Rows from block 8 of a small sound classifier, named by matrix and row number. Each number is 128 + 24 x the weight over its row's rms, rounded and kept within 0 to 255. All counts start at 0. Numbers have three digits each. After the name is the row's rms in percent of the matrix's.
Before each channel's rows are labels from the 100 clips, of 14848, where the channel reaches its highest value: "loudest band" is the band of the loudest frequency at the time of the peak. Only what is clearly more common there than usual is listed. The data: acted Russian speech (Dusha).
# conv: width-3 conv, dilation 2 (model.blocks.8.conv.weight, 192x192x3, each kernel summed), inputs 0-191

loudest band: 250 to 500 Hz
conv.39 108:144133139116103137137168172134150091106119138151102119124119090127073134123124110123125131061122127135124117110093125110135153129139108102184143127148092115113128103147112155102094120131142128094108118066142110097131086152112113123098088144122172107162142132099129093092114111107129097150167139154125132125088104134095102127186109114121089131140104124126138147102043051089145132130117151125145104157157170118123125129123108160109102126115126098122140099134128117133103130128143120140120105109131162095100136142178138105162111134110132118106107135133130133132189109132172120160

loudest band: 500 to 1000 Hz
conv.46 094:147120099111132140137146158117138113131103158150089148098157107142124142160153141096114100115163134155140098148078167136152122124121131050116140105118127127140123114135081158122140130005108097124117142097159138154127132116113093118133127117186091117174119124120148090111138124128140158086132112100122145145126137112128150092146148119147115122145117138133085143111122079064178137151121109116124111138118112178132077116130128132121147177119154129122127113110139135097134102141129143149098126116127158123151159135131152109150140109114073092135131119132132140108124106169127132133

loudest band: 4000 to 8000 Hz
conv.157 112:122113110126125131165113182109138079115149125092055116177120138108104131121104104136136146115126117127111130114092105112158153147147113119132124140129114089138124062143097114124140102102121116133148135110123120111139121118143097131125125162148122124131101121081159140146133128143106128135158133173119166107115106126107107090144111124129133111117124100066104117114083066082113112134127141107124073122162163134134136133132112079128118140102144119074064128109129154098122140154127117136151130117086160111112122081130100110126121141125101102143133117145095135171212158127162156137

loudest band: 500 to 1000 Hz
conv.13 091:145126120139144143118133088110153150147114063168146112096127132129095109149108087128149113120124080125132114099111113175126114146112146121127088100178101172151160124101182120142169170156101140130121153084152121093104107175138068084131134141155152130109136153165110104121145117115129161090127146098090096138112133118115132165117120127163075119142147149133102085119130120136134146144089141157124123165073087115113099136153138143121125111137112132138165113136130050131132117131138107114119109155134139101131135136145137063145119129138115131118108137114150127114106131080114115147

loudest band: 4000 to 8000 Hz
conv.98 089:139128089117133138121136130110113167148103124134138118121132146103076101116125104148126136139091133127110087150081150151141102090129146086102110090179133171134149073123133134135182125074108171110145129130135119121131137099167136083156159123190124119142138147142109097114128131153136192100195131136048138171122111115114113159089136135122121140122133130160087112117145086120121109099122131147147130086098085125081131127144124112142127148121141119146143139082143123107124119146148115101106159165145134102134153137107113139156156117128086136125123140131116125140138169137165111144

loudest band: 250 to 500 Hz
conv.8 075:099123110110150125125120123107106186151027118133136133113149128125145133177118130140084120138132121154115129117111155126106121093114133096129138099123126132150155147080151120156121143113114143123136137129117129143103136106130099114189121132129128094140123142121126051122125113116151142106126077138050134144092153091142160152118126129138109120071131143140116106114139130145134116111120099142112099093107065144103114146125136125097171146093147171116107135099116102121157125167127116062122113169145163107153122140102152112140129157118073118161147119100100129120150113132139122144

loudest band: 4000 to 8000 Hz
conv.135 080:138104125159111157068099093127111082149120108112110070135137138142133086096152123121096103119126092129125121164117110129134109149122131109096116086105122155149153121122119075139136129107071102143120090130065138137105134116133119096139119110106143129129099142181099142125130089102138159137124122093118135123125106125106149164105181092130127116132132120161100138130127140105082123118133142143157116156115134148117117121152123110127116130162191119183161115156136102125126103118145122139118155136167091097092134117131140097119125103155106084076126149144117137093088170128066166112

loudest band: 250 to 500 Hz
conv.15 078:134114116148145132130155166145087124161120185090166114127122146121091094103163087138126149129117122139154107114082143134129099116130121123130127119133131128090109172131086131162137116121118130091144091120161120162107123121181146161132116112169121168129106146131114086094112153136088163144113135126094162120076119120136170140140125126148161111116125158139137165113124140081177139098184112157164120131177150168154108113142117135127143124122134109140121121067133128119093138140115128131144104156116080133132145115101159137134153135136132203135161175136126108123099113179131107130

loudest band: 250 to 500 Hz
conv.77 087:098137134119117121096110122124150103112134079152117110101117150146113133079135165125153085130153068130076090161122079145130155158136134104135119111101135116126124146121091121133151112128085116120106110128120150105162099167096105095121089140156194118127142131171098108126110089136129131083091106138139066113127088141127123106127121138131126118116135109136122116080116123130125123111107153071131135114115118136140132120103182126111123085110163138132109134127144069133136071159140088118106128132132089132114146128111114125117124123151161122069127170087142151088102126119100102104

loudest band: 4000 to 8000 Hz
conv.47 079:115140109134093141098114141118108155116113125130089098137156142138113129078134119169110130125106106132119116164077130145150046131093118073097124119148096158119119171072126101136151148136145111123138120146149141120126136100118098129135121109171166125136126126187109148130142110116159151125129134126091141135114091127134157155077153074138077165142131117150100133114153114071128145120105101112106140126113113170120099092155137122113124126142175112169147120133174152135175112131137119143125160139163140090096128124161144077124138136149116122097133174130107170117124119121126161116

loudest band: 4000 to 8000 Hz
conv.160 085:130131139113101080140130152138138142068124124102105118158139147141122166108140110110154135147141127077118145071138148130076102128113125135133107135134138095132119133093139120137187124162142104136120135158175150129139145130110137133091081127149112105099117114136138154126161132154123126096104142114092143081149132076087121109123125087127131140120109151107134117146150146130120118165165132143123147124185148117166137082158134122135184092152103134141129140146159209110138140111109099152106105158115130113074099099147124140103052154140127135157139134102131153148096130128143143111

loudest band: 4000 to 8000 Hz
conv.138 105:125148133082119131147117111113095129146104130109175135054092120127141119125077153138124123120099151105113128097126125103124137141133108165148121105135169159113162153101134142100101106138176136131116166124118118118119137129140102139149135164128127127113110117095153121134144161099137110136176158153116110122117129054126128169116133106073097146107074167153183071142110175184132108134151132121115129140114088120109133151100126162096129118111118126123136121132116130096121129137120101111113067162155163153114140117070123126132126126140143158150129096085108107118121115089138149166

loudest band: 4000 to 8000 Hz
conv.152 111:150108099123137133113153111135092128149142157106131168157127142140115108134126137094097100100138130123124089132144126117153121126125131134121127081135161124124117114158128176156129161110091091127112122107119127140114120135139141132116130104068104128111134131128140174113143135148109144061110083112188130109165135119125130131140098110127114109209129150092134171123137136130173147149150109149108121083067114129127113135139117124109142139143123157140131119095145124129113096131063138123082086120100059142145178145192134127145105130129128121139138115131145067099131118172089111132

loudest band: 4000 to 8000 Hz
conv.141 105:157122120074132150135195122123113134107114125188122148125137132154117134138108124111141112110136138125131096099105136130125121117151129118184128098123129127135134108126116190120132176126113093110113134123159126130082130154079115091110119119153124121157199128112141116079136113135131111087131114132137127131131128127118114120148119119142104136159118136145140129126118113123202132144088105132115113138089090124121121173100127180115132151109090119096143115098128140141134098123122127137085095100131128104125121194133141102216108129106143130136089129127146128120184115139142120208

loudest band: 250 to 500 Hz
conv.146 138:123145117117108128082146113129141126111092124141115110118116122151101084070112113103115088085130082119069129131100102120160129125140126129149128110143134129127127112137189137099118139170102100123112118095131080103079093175125093098081098126132172133134142140112104103128118094122115115105128118145128055068126103112102125130145075086131092140142123126099121145091078103140142132125092159122125098126125153098145126135124144141064102107126110108147131121134127117141113073152129124128047107114121122108101112132142123114143102150121126101098112146123120134128146117124134111148

loudest band: 4000 to 8000 Hz
conv.1 099:147117154157056134089119104134138095092113107129140093110145114110102119072149129093112115172087139106139162155170151088147146141139073148150111164107130103114137102112118120100113104124105133129123112126135148113177140119127126103062094091123115084120114092156107116131133093099115079136123146116139132119142083115124093118145169141093136121107071124135133121097146127111107118129138132128148159152130121128099117096117101146132123118137131081150139050155170150103119130132138147156125147103152104131109121099116112099134141096122128122068134118113115147108089114093127141108

loudest band: 500 to 1000 Hz
conv.94 098:121115126074112114166165057094128194099129120101144143167124123133121122149118131109123143117135139106132111075118142092128113119138115137126113118133142133123142102119126152123132112153128113123131161133130138127105129153130147109112103125103116133108120117125170140092160137116124108108112139120132135100139157067120103128116122112077137129143083157128142091142149129154150120178118110135067125127089098123164114126129133126138135140125097138070105089099119144129123141126064119120135088114077098103119130134141130053134113149107139164209093094116131111077125112125137077142

loudest band: 250 to 500 Hz
conv.30 121:159150110155125145059138111157142098141116129154108100115123117149099090115104092133123107072133046142115070120071093131121120117132127111135131087156118145128132113124127139106129139118106134127115095045145069113126088141152075127102137116106116128140136169133112112122129068128129128126131119119074068112108129126090127161130103119127081127127129129138122146099099088150140137141106146130126102134118133117126112151158115143120120125162116111147170127134129082124079098144133108125069103104141127116101127133181125121153128127139102120101122131139119136137148119116119124167

loudest band: 500 to 1000 Hz
conv.164 051:105135109130146109146093075130181109129133090139106121138106147113108107132123129128122146119137084124145117090111111148105084141117137130115111135116092135154130119088120129173143089132113124155113184147109106110135133146120137102107129119148117111101076145117107124101102122145130127129100188058133129101185137114119148123083101124138081143146145106123113078118112142154117131108113102151122122158102106126120116131123137149117080093158131157133133146145135108139118131102124121132157087169109112127122132135093110103096110111121108116130117116081122126106039127093077062098

loudest band: 500 to 1000 Hz
conv.99 106:147072134090114122137181117133144133125115139110125137130153125131120142142135123134137115127138137114143112114078178125150132104135127112087104129127140125136122078105125172138173140073100118118113137125197138161132138114128123123116093121148098135146109109131154138084165119113119152110096119060135151118136137071117126111130143091104102128142100180128136122138175075119156129201127095130120121108095103154139091108143144123125179145117141128132086113123152169119146117132088130132094071117098113157126143138142125142136125138108060090147136121118149127110119111134088094142

loudest band: 4000 to 8000 Hz
conv.123 100:176092130119120143111126141156126135168074129131151132119139093144106133094108129162129108166086118107082134162105185112126138090151121144074106155180150144112118088124143141147132147097157185097125129125149136137124129118175111102125140126128098148139109129130121124084173126119123124123169124116077108111121124083127126152125116103080116157131105142154150105130154103159104090149130140130132167102144136126061100146158120135117160148129133105157161105168132156076122120148132124109087134109160166174125174116122120096149111124115097118129118093137134152141142127117118121165

loudest band: 250 to 500 Hz
conv.130 076:163132139137137122112135117132151133150125125129100131126108135117096122132130097132152114128126139114137119142099093142145153118132140044100123063161103167112090116119086168140145120096153131096131102118131144125146099155173153134143121129203165120157123125139105134082148115120128161129124154109143156149137117095123156139150116146091138187171116138151100125133143077059177116145121143127166141135094109165104158138143092129128137118128145128138129112128156097135118108135127122129112142088108117125146182122171123103145136130093141145120142150146174111077137141116107072160

loudest band: 4000 to 8000 Hz
conv.86 073:133139120121140131126153214132153136105119143156095098122139151141070110110094105153150128150134142122126130105106149160111127140148155123129126135141109163150129111147130138120168147163103125114132142156156110113069122163107112108078152154218133154140141167100127103115124104153125136101121120129122108114125109167076130177122084121157119140150151140127100139122132078132148150118113156149107094130131139110139142166124176139110132117136073102088139138088125145140150097140134119156100105112099146093081107143147135111143130136123134141117121151135138167172182129134120116176

loudest band: 250 to 500 Hz
conv.104 083:152112132082104141138131127105113124103121151051144139123123156148125145127122097142148121142122123104097108126088147117121123114120080110152136113122144119108127115122112121113168146132143118100109140129121130171096119115140134121135057116140145105148128069129127134094163140120129118139152105100087106111127112104100112110185126087109139137119072190139141096135172108107168113171144134134159131109114130159129117098159134153109185122073141111117121101094129140102128136115135096143061154122150100086081131124152124154134111126138128144131123183139122095119091166118164155144

loudest band: 500 to 1000 Hz
conv.176 088:135126105078126128113134157109100105151132131100129180122117131129112108175149123106107137129156122148123085129140143085091091125114092135136157092098167126110139157103093149149127138128152119137084136118114124133129136140117125151140106098099089081103148112127132166095125143086146132107091107117159131116156123085113119118120088118115084112147076149141142137109100159117144126121161109122134118110150154151135123119132097131107146135133123170125130078051145135172064141108082098131125088145108094142154140146158134121136127056137144142125117104129055126119091129124126124135

loudest band: 250 to 500 Hz
conv.124 120:152132132144163110112091141169136133177129144138144123089100117126125126147172154112100115133146111186127123144124128076113137121088102133122182113126144135117106137097139127130110101108143141121118090122113144116152097126135140128148126115082107136163076121147114140133140118068143126113092103122130121130125130103158132126164140151083130119117119135152133156143137120112127137118158129129173155100136116208115137122127131115134148100136170128182131083131176097108122121179137118117121128125144125158176178095152147121054130105124124120127205115133117132094134097154084112134

loudest band: 250 to 500 Hz; 500 to 1000 Hz
conv.36 117:125150116114142115127125097119109169126151124114138166135134139146170125139098191065106123091223107147111117126129115104124107142122112131147152100117197125130129142151138138130110140157109114130124146134095127134119126172119141116135121098078118130131137155084142142146147120137137109099043099144167113131148163107140112139108126139124115108157116166135169127142102161179152119152156144124057136099076095133162128130120194137147125147131144138114080116113135130162156113148093127139104121121091116139159133145146137113126124143124159135162133112141124108107128111149124125123

loudest band: 250 to 500 Hz; 500 to 1000 Hz
conv.45 112:108141103059136094135128090082078143094140111100137151131130142136150119148088159084117116098204126131124091131118118127122101112121127125146142090121165149128135156130133130120139114157130113120119134143109123133118127153115142119154116102128121107154133117066146139111136134127153129097085087165120120157124140097146095121119132127121125133147109148154149102143114142146156127169134106127063115089061093152170131124116189131135114130110172117109106121074129135178164106146070105161111095107096125125128115136166111112113128135109164156156135129130118102092137108122152113119

loudest band: 500 to 1000 Hz
conv.40 098:124147125125156132095112110133097186127139082173108095129122147147138139125128135128134121127143079160104128111156062133149129103140126109112151102128101130150113120117139093139172168117119162107149121128074141093146088140101192131158133131135147116159140132125104148140117093132132113107099105143086104131105130150165150111135117167143134154135138136192101126148152104096129147106077139119157142109104097145149166150119139118133156057122120125112152122094148067113170122143157102108124138096133125111154164145159125086129155158109154124134154158131153104106149141131110103154