{"model": "sound classifier", "dataset": "acted Russian speech (Dusha)", "train_examples": 26041, "gain_aug_db": 10, "time_shift_ms": 50, "n_mels": 80, "hop_length": 160, "input": "log_mel", "spec_augment": false, "win_length": 512, "targets": ["emotion"], "num_classes": 4, "arch": "tdnn", "norm": "batchnorm", "hidden_act": "relu", "depths": [12], "kernel_size": 3, "stem": "single", "widths": [192], "label_smoothing": 0.1, "loss": "cross_entropy", "init": "lecun_normal", "optimizer": "adamw", "learning_rate": 0.0024, "beta1": 0.8, "beta2": 0.999, "eps": 1e-08, "max_grad_norm": 5.0, "l1_shrink": 0.003, "max_steps": 15200, "batch_size": 256, "epochs": 149.4, "lr_schedule": "cosine", "final_lr_fraction": 0.01, "warmup_steps": 760, "weight_decay": 0.06}
Rows from block 7 of a small sound classifier, named by matrix and row number. Each number is 500 + 50 x the weight over its row's rms, rounded and kept within 0 to 999. All counts start at 0. Numbers have three digits each.
After each channel's rows are labels from the 100 clips, of 14848, where the channel reaches its highest value: "responds to" is what is common among them. Only what is clearly more common there than usual is listed. The data: acted Russian speech (Dusha). In brackets: how many of the 100, against the usual share in percent.
# conv: pointwise conv (model.blocks.7.conv.weight, 192x192x1), inputs 0-191

conv.36:429474489466523540497516501529510499502470454501499505480522504577501500351417536490506479467488455391621425514548435484537496457474552426557395525449468502431562501467507502359480451419501430523508448424543570488411485488508458415500502495499500583521559491459480519497486510448520520494534480483531584314431488548561561500528513497544443490513536504512511449445530495520474465486501430486500494498602489369501468479499547543470498496448541516475476531492504500406501500505478448477436405407478482424509333450516447500487517523495416557422536500455405610507365501490509541554
responds to: emotion: angry (74 vs 18.7)

conv.149:597543566393563502440545482561471418533502440396553482499500504555562451457548431501415495516476518420458405532494478511481412507466438473485437455413408497454502505356466553497562501500484515499477385593517541491486577464512495361512501491484472429533531499501510560485345462578454507484501571500492441458512456552505552509503352496408502483539495530469475496471396483454392492557502410432503441469499422468455537454472494462550513488586500520491572481467527415492488547501485430500511573484498503458452455496478427536461531499551508507499543512432416531455420446556505453521
responds to: emotion: angry (89 vs 18.7)

conv.2:410345362545501499515500502478558584404516479478494516496448492473534368438496432501486476500492544546494565502537524482590491508555489505461450494508378547418501506519371494488500431453501471516491482508592517513505542391461513492538481456492467570487513518525506437529461486432388512568544538418506387454473504536367486450401536507540460464489537496505469499538527547508507424520502573449440463485489573503494445411409501535495495491438523454503452491437542509545503475509475452445515500553493421497520453559435472430565506454460478408435433471402482376471506419445482414497
responds to: emotion: neutral (63 vs 35.4)

conv.31:490450558636524542499510477499475496553522498513535446505587495543483534499492569518488467500552564502499472540521502416560555522325453478543498506503500566494427556497505502438501542448508465590548391496503444500420586452455481431427583425499606502522500483447522494505462399596380479418518485368500500327433460511406496430507544506565542480484528483461506466535580476500492500518405496577491420529477506500465500604546361507500501463495468519498530378500484565505453551528501501506529490506449500545372473528501540493495555493477495513507390506507488448490486490507501505448
responds to: emotion: positive (63 vs 18.6)

conv.89:497473428506510585495530445529511501408492488492521430540501484452614534507543509382482460513497480520465444500563431485535494513536533501497507534431467473508522513494518438523380495403523490525498480491529566431611464546490501472397572502397502501499540577446506446542507422572454594532486462466459502418516489507504477439510603488571522460443578504496423535509490469528500494431522501506496545512546496495477533466499501663481487599452508479409499541412385452516609439556415459490492476445544507473484486401527517512607440501559628583562469485506481404523444565608471497445
responds to: emotion: angry (93 vs 18.7)

conv.96:559485491353510481522485531574507511498502539523473525510499504513544510466475523476530495455462494458500515424462567563494323377528426441514495528380465500507503440415537520506516553509406541509492501567502490515553467522461443526449488440436456515530533504525485482505491614497528481425515496500488453506549442570520405623495485431472386460500401479503544500457452545495508401446441512507511523509482375386479429385483507474431504511555494417422509497518498509377509502374581470489524495524534468493507425531483426452472486454541436518554498527495416537475489362562522500479
responds to: emotion: sad (58 vs 27.4)

conv.146:486451523535534477497469511558487463456412454496357463440507506555468522469470523438453470498484530452528493581504474488520478520466506414577505569425500591322499494570506630449478424547502499490499402453563508498481472461475512519500502470517465555502500342504465539489421503435519501470568491431499552344502431509512494504500498553536392458534513549506585513422494489497382456564448521589528469531526500385498496480535546534494514431492548517352435513437503558451419429500491503559472505481487498501473507557498497511499553460572415501499466447502406542462455457588502547529
responds to: emotion: positive (65 vs 18.6)

conv.110:540552453459498583632441516501558492470495478499526530559502528545469490483473606437463507506426520389479487664494539489495471596522554493503495475502498457492500603525499455498450498460569491541538637447481500506605458515493534491482504504532456456530492468498504610567516443492495515473526506439499565492479549494474474586511463479482487458447509495519533517509461448517485534508432544478475495499597509499512649519495370512539499477479522498484376494584481478543562437566487509432448463482534462459501459483505515453623516470527620624653367415534508498506490480528564450437
responds to: emotion: angry (86 vs 18.7)

conv.57:498500500508517423528499495471507437535498431514565446451490590454436474411427439502498550511473506501522497489510539406577621504459478520501526454430472501505521492482422570495543298593420496571510445452500330522488499441518500430566483535457500474531498456542456494475527477499460528530538576494609499517516493491471517493584487509562493480365509430450511558537494488536533544505444494420522571491479561456509463520422471484492475356501468485523499449467438498510410575501443460404508441473447570553495504563452524502430497450422424461442375466478554449410489483487501460512
responds to: emotion: positive (93 vs 18.6)

conv.156:463431422500494500508529563379499470469521415497537505494440346480517424512573484515484437553499540538500496511465429517503537526492510519477500479520375535461554539538422489552540519388511524503477495451507532527446559470486507499522466516533420511363437505565552507499480522444389505503559487402509432475472529500431531548475501511509500495562560499502503512502503576544499419489578570423365500511499554507486503458440501572417547520519498418455491413498572488577535440580352541500441447428496463500573412500494485368544590497500439414493503523498467480498525455411494418560
responds to: emotion: neutral (73 vs 35.4)

conv.152:481436500538518470449497399559500417528481499469426499408501615609488488411485499482507446573446561497544502504531551478497531542518459472501609581468463533488449497523531536453470458638510492488479479446560432496497550510394565394540408491504504547548384424555498469428436497521489471502562491500574494441466507520496538423476513508511390421500561483433559449497466456509450477620403568517502482473564563447458414398512481476481552446440534527498474500427470467461441502471499433499466620446499513495492588498493426429508494462454486516498439463533468505411428469554608545483
responds to: emotion: sad (78 vs 27.4)