Weights of a small sound classifier.
Training: adamw at rate 0.0024, 15200 steps.
Rows from block 9 of a small sound classifier, named by matrix and row number. Each number is 128 + 32 x the weight over its row's rms, rounded and kept within 0 to 255. All counts start at 0. Numbers have three digits each. After the name is the row's rms in percent of the matrix's.
Before each channel's rows are labels from the 100 clips, of 14848, where the channel reaches its highest value: "loudest" is the band of the loudest frequency at the time of the peak. Only what is clearly more common there than usual is listed. The data: acted Russian speech (Dusha). In brackets: how many of the 100, against the usual share in percent.
# conv: pointwise conv (model.blocks.9.conv.weight, 192x192x1), inputs 0-95

loudest: 500 to 1000 Hz (28 vs 8.3)
conv.31 103:119150082126128115148208100134129159147130134174144048135082160122132126167077088113116117134125126135113161098196123155128129068167116145143085066114126129110166141082089125101162071128063128122149108120134129110135130163129106136171127126128142050099213128171139128127126127055138146128

loudest: 500 to 1000 Hz (26 vs 8.3)
conv.135 093:148131130061139118244104173137155218187143169032067155153115140123107135213154147118122131172098116145132103140157177079202116110092128151132121144117135127129166163156166110056147127148147135137130117129185151157139128051113152138151128143143113103126117135124153155090180105110152134115

loudest: 4000 to 8000 Hz (25 vs 7.5)
conv.30 098:103148127152106152133117132153177117139089163088192128122120113134178107142119132160114132108160082126129101129141139067128127137181118151088131122132047118080064171153129152051174151130120061142059131137165129139116135119086103172159184171113190146129126147103109124148152134116086117090

loudest: 500 to 1000 Hz (37 vs 8.3)
conv.52 097:100122123097174138127125117127133145046125113139193117128117128164163128126106140092090119129130139160109142135138126173122104107134045127152126121143157147067137112052112091125155094126130140129215173139107084126140161154152125156098086123138143107084191144129142181101159134126153162161

loudest: 500 to 1000 Hz (38 vs 8.3)
conv.14 088:081127148056168178123075121127157128080127128145152101131089102129128124128133114116146117133132169135128153174130124127089123188026071128213154092127132128049130122128098141131102128156132167128195191131093033104112125177140153101079112116152098165123070127129126134071197159144200128167

loudest: 4000 to 8000 Hz (26 vs 7.5)
conv.102 099:142219138145154094109099113123145156093128104103097119121100128100136132113146125136051199119125129117126141108153087097074117101104149069129183130124131095129104147146116176145146130135125193128133125225127139106139131115109133125148130121122124106178128119058128089129125129127123112126

loudest: 4000 to 8000 Hz (38 vs 7.5)
conv.23 102:088121133072107127128095123065129082078110128127132080115063151130137064119111123077122104126143193128131114147120092132084100148084122162126126093118129151104138157112115135103095107129081094148140071127128065119120112182108164080119091110126080085123095155113090125101154148133157119114

loudest: 500 to 1000 Hz (43 vs 8.3)
conv.1 097:059081133127131124086055131081124087062111129126123139114136132128142025024105179134173122128145133127116128153110109118057123126122050129138145129138137136121089060072128103129101091130150154136132178102110098126112130131164112131130127129087125142111127128127124122115149130145134127108

loudest: 4000 to 8000 Hz (26 vs 7.5)
conv.19 088:128138092150127137197167110105125131137041119089153129154125127188125075099104129103119119149204196110128120112100144144079176141080178116111128139081185138124127088088090148116129096118118126196119112133121104139141119183104160110024096120190123123115158128165096139129143143113135102166

loudest: 500 to 1000 Hz (40 vs 8.3)
conv.79 115:128127130129151120079085146104100099128136098125155218064123096114106132087127222159138096093129128080104121140058141112100118133115132129127159122121104097129082186122107135105046124136177123124129143128123150130086141104127077158103078118119138112116020133086129114150119131159125128094

loudest: 4000 to 8000 Hz (26 vs 7.5)
conv.39 097:121172131165139077156133105118097117153122099065128098130097097160099087013156128110078132133134171086127128127129185126129131136050217111109128096127198133150129100166062176084131130106127146146123113169130133095112130120121135163067121118192102114128188129153047152145130114142115088099

loudest: 500 to 1000 Hz (41 vs 8.3)
conv.91 102:128100127100154172127128128128121123153182139154141128113189231092145129085106112117161153105097046124129128127168099114122161154123077128176122149172043075059149108098136129200134123159105153099166128057107133123150127205147113204068128176100125144112164108105128062145161185134122180098

loudest: 4000 to 8000 Hz (27 vs 7.5)
conv.113 105:152089128135087204073145032128125140127149123095141112104111174135113146121127070131126140112104099176128087127250127126118194148161100097103127113142095128128160128127096090081199048056099127065123115124095130127142131121112152159085116115109159136071170068106154121144106158036125129123

loudest: 250 to 500 Hz (39 vs 18.1)
conv.77 093:097104142123123138168160136132076137225128128104115110080099159105131174120153096118121103125127111126129126123128222087130141128094122126083067149102130140116153129128128104100105176095123129128077078113126151121086111062101104108079087103129109120113122143131114149126083143127128121096

loudest: 500 to 1000 Hz (30 vs 8.3)
conv.43 116:054113133127117118031002131045133079057111104129143173081178132129179139032106169147137117067120130125115121131125095118091137127129097140155142120131093132126082151102084115133151099125150118090128139088115114126128129136153129146055127204053182114128147093085111085174142174134124125089

loudest: 500 to 1000 Hz (44 vs 8.3)
conv.131 098:036079127095161134113065108072128129054129126145130118104124127169141117112098133125093128118149143169128130185129108151079106120128092154201134125175130151119123085062107099115139080127132132129223170122108052128129142109134122134108109127109161126082143130119152133119145169130183133127

loudest: 500 to 1000 Hz (27 vs 8.3)
conv.25 092:132164125206123119123130042127131164082123101142114122133127140105138137124210113138121156127110130130129135122161117133125136130116129105129128096175142134185122089124129136146162042163154231105135129154113129113128145220117133201172115108122089173090161118121133128193088132085129129159

loudest: 500 to 1000 Hz (30 vs 8.3)
conv.121 100:131128133120124123249110128168137192126158171060124114171144128127154159228126129099104115143147129139127107144157142144164121177124139140122118115128148147105175107123168087063123108171057119160069097166167105127128147083055128103118161166170131183138129163117143137082232120111179166179

loudest: 500 to 1000 Hz (31 vs 8.3)
conv.164 105:104119177101132143187122159148173115133151147038145124151136127128154144182133142125128126123145132132131121204130139131144113126130117185133121111143122115126103171174156100050094104148087102167096131126246114163105181116128152138146201154128130131149081137093176128109126120132201174190

loudest: 500 to 1000 Hz (57 vs 8.3)
conv.144 089:174117173050128222188175074180130114117197148122163127137110136141120172138103102115124137114144122136127112150187126123128122159128125128123087108149112125075112132131156128122136079120122144159118156125129130162168155132129175148123140149148131139151094152103198129072104153119234163232

loudest: 500 to 1000 Hz (26 vs 8.3)
conv.122 098:157215142160215101078129125114129134139129112123098120118132132091174135064155122152113186117132129128127152065163100068041114143137123054138140134139128086128137132129111130131125167140129200128154124173087139058122128110118130130171141130102118109152125067064117066128129105122074105105

loudest: 500 to 1000 Hz (49 vs 8.3)
conv.53 104:135092148112135153116123116125125129063168114198110133135122142052138146112128151070166133095102070126062119144148063125108140165114085125141110126171093116061123108104113124147122094142126152126168135123076127130104127199156126158063108192098151149125119063112140095134144255123131128138

loudest: 500 to 1000 Hz (36 vs 8.3)
conv.127 098:107082121108148134129108127125121139122128081165094114096115172147115108188091169135128133091095110168118111136134077130101138135151058164227143110153131128079155077080089107111150123140128142101190142076121128141129139107140121108057127117113144127111116118126201088071142144163152175127

loudest: 500 to 1000 Hz (27 vs 8.3)
conv.138 090:102112160181082131129119159161130175183126123069141127148093126110131131063247111153104153116101088109127101128149128091178120126126125124127066130118124118174146138219124138089141151133144121105094084068137172105078152170106156129128128129112107170135129095131111111127132167082128123116

loudest: 4000 to 8000 Hz (29 vs 7.5)
conv.186 121:131132122143129105140128117123122059094018127127143115125127096151133055103120127129129069119163145118131117119085131147106095133092176104015090140038128155138069146137125133128134135067127128137081064131128075115111131141076129119086104097113115131135123129103047143129112089140082051078

loudest: 4000 to 8000 Hz (25 vs 7.5)
conv.42 098:159152126135149121112124110122145146100150102137108138128110133119128128092139103154072150135120172136135154121147113078056128057057130070156206123071134095128147113109129152159138102140102192119155132255121133128134130130130187165182131042129099115171132127118128129132155130127128109126

loudest: 500 to 1000 Hz (38 vs 8.3)
conv.96 097:136058115090077131104151127126101125133149095106112109049139119097116189095115128101105114136129103117079167107117173105112163129114133123136162092129109066116123083119122189115145129125095101107133141132102150127123086054187102089020047152104179096172148114119137124130111226128124116158

loudest: 4000 to 8000 Hz (25 vs 7.5)
conv.163 096:133208112141136062199138083116119089102077100083154110122111123158112074118129130129105131120169197111128134115130129163084129155080205086106140097117177142135126085107067162091158135112128152163130115150105115074086113118105143128041120061183137083154142135127054140143128087131128100125

loudest: 500 to 1000 Hz (29 vs 8.3)
conv.151 101:088077080069125126113132127122126153114134120146097091055093143165127129209061134126126130083124105159126122134127091136099130129181077133189165115181123142095146093045119063128187117127133137107165146064106134125128151085130109118082098092119189117102124123121172082072140165175173134128

loudest: 4000 to 8000 Hz (26 vs 7.5)
conv.86 099:141083097127122126045108131088127145137139092118144163029185130137092140178043153183106088063109128127134140129128117159121127052162124155084099097113092122132087141100047152136132169111106129116131117111143129103141132122132101127178130091106162106161119094097132091128097080129110135110

loudest: 250 to 500 Hz (44 vs 18.1)
conv.6 114:129118128088190143054137170134106115145145086147179138092127121117086118100133116093128112128102173161115165144123117121122127132081050126132095131129130082108173093089038080159116150133112160109181121125085106119135105109151150174134120158123058118128151053063132117117124117177129133081

loudest: 500 to 1000 Hz (32 vs 8.3)
conv.4 088:125138168108148128169113129134205154126173156053134103185090095164122145162157123117102117144170136154133131207133159128175129125128142194156156093125140127132146139156137071112121131128127151151164164132171075150119157181126156130168141158132135125123127141122149156067144125097204186207

loudest: 4000 to 8000 Hz (29 vs 7.5)
conv.178 098:076134108179110185123089127125128129113111134114229127182137130128119097062124128126086175152164123129123114158123145118055143123188052129148084127141087114176070159120133081118159078130060116144123134124128122178128175166078132165137098127085127128134165094116157180151089108129158138148

loudest: 4000 to 8000 Hz (47 vs 7.5)
conv.136 094:112113088127110069128086128112107150161120124106094154055127195113092137179127154134117104122077097160126120128129126127082145125138091133119130121128122138122134050044119100082128128137095085115130096128116129124112149060112107058070159078097156134148124091117164104114149129130119138116

loudest: 500 to 1000 Hz (25 vs 8.3)
conv.88 083:143096174093148168135109131108157123126135133137183118179118127128118147131177119156115118147128114164128129151178141125123130158115111176158123049176099128125154096138111125117138141128134170134152132135117082146142136105123170129103164128122146159126118145113129130103208127138199133156

loudest: 500 to 1000 Hz (25 vs 8.3)
conv.21 085:154052188045116145166189131168221139068159175087123113161100131130124187151121105132113120127127128128146136162134130128123128136120131192127135137145084118071099139151135102130117149135111130131122174128131089139134135065114197125146154135114122132134075142127130154067126171108186141242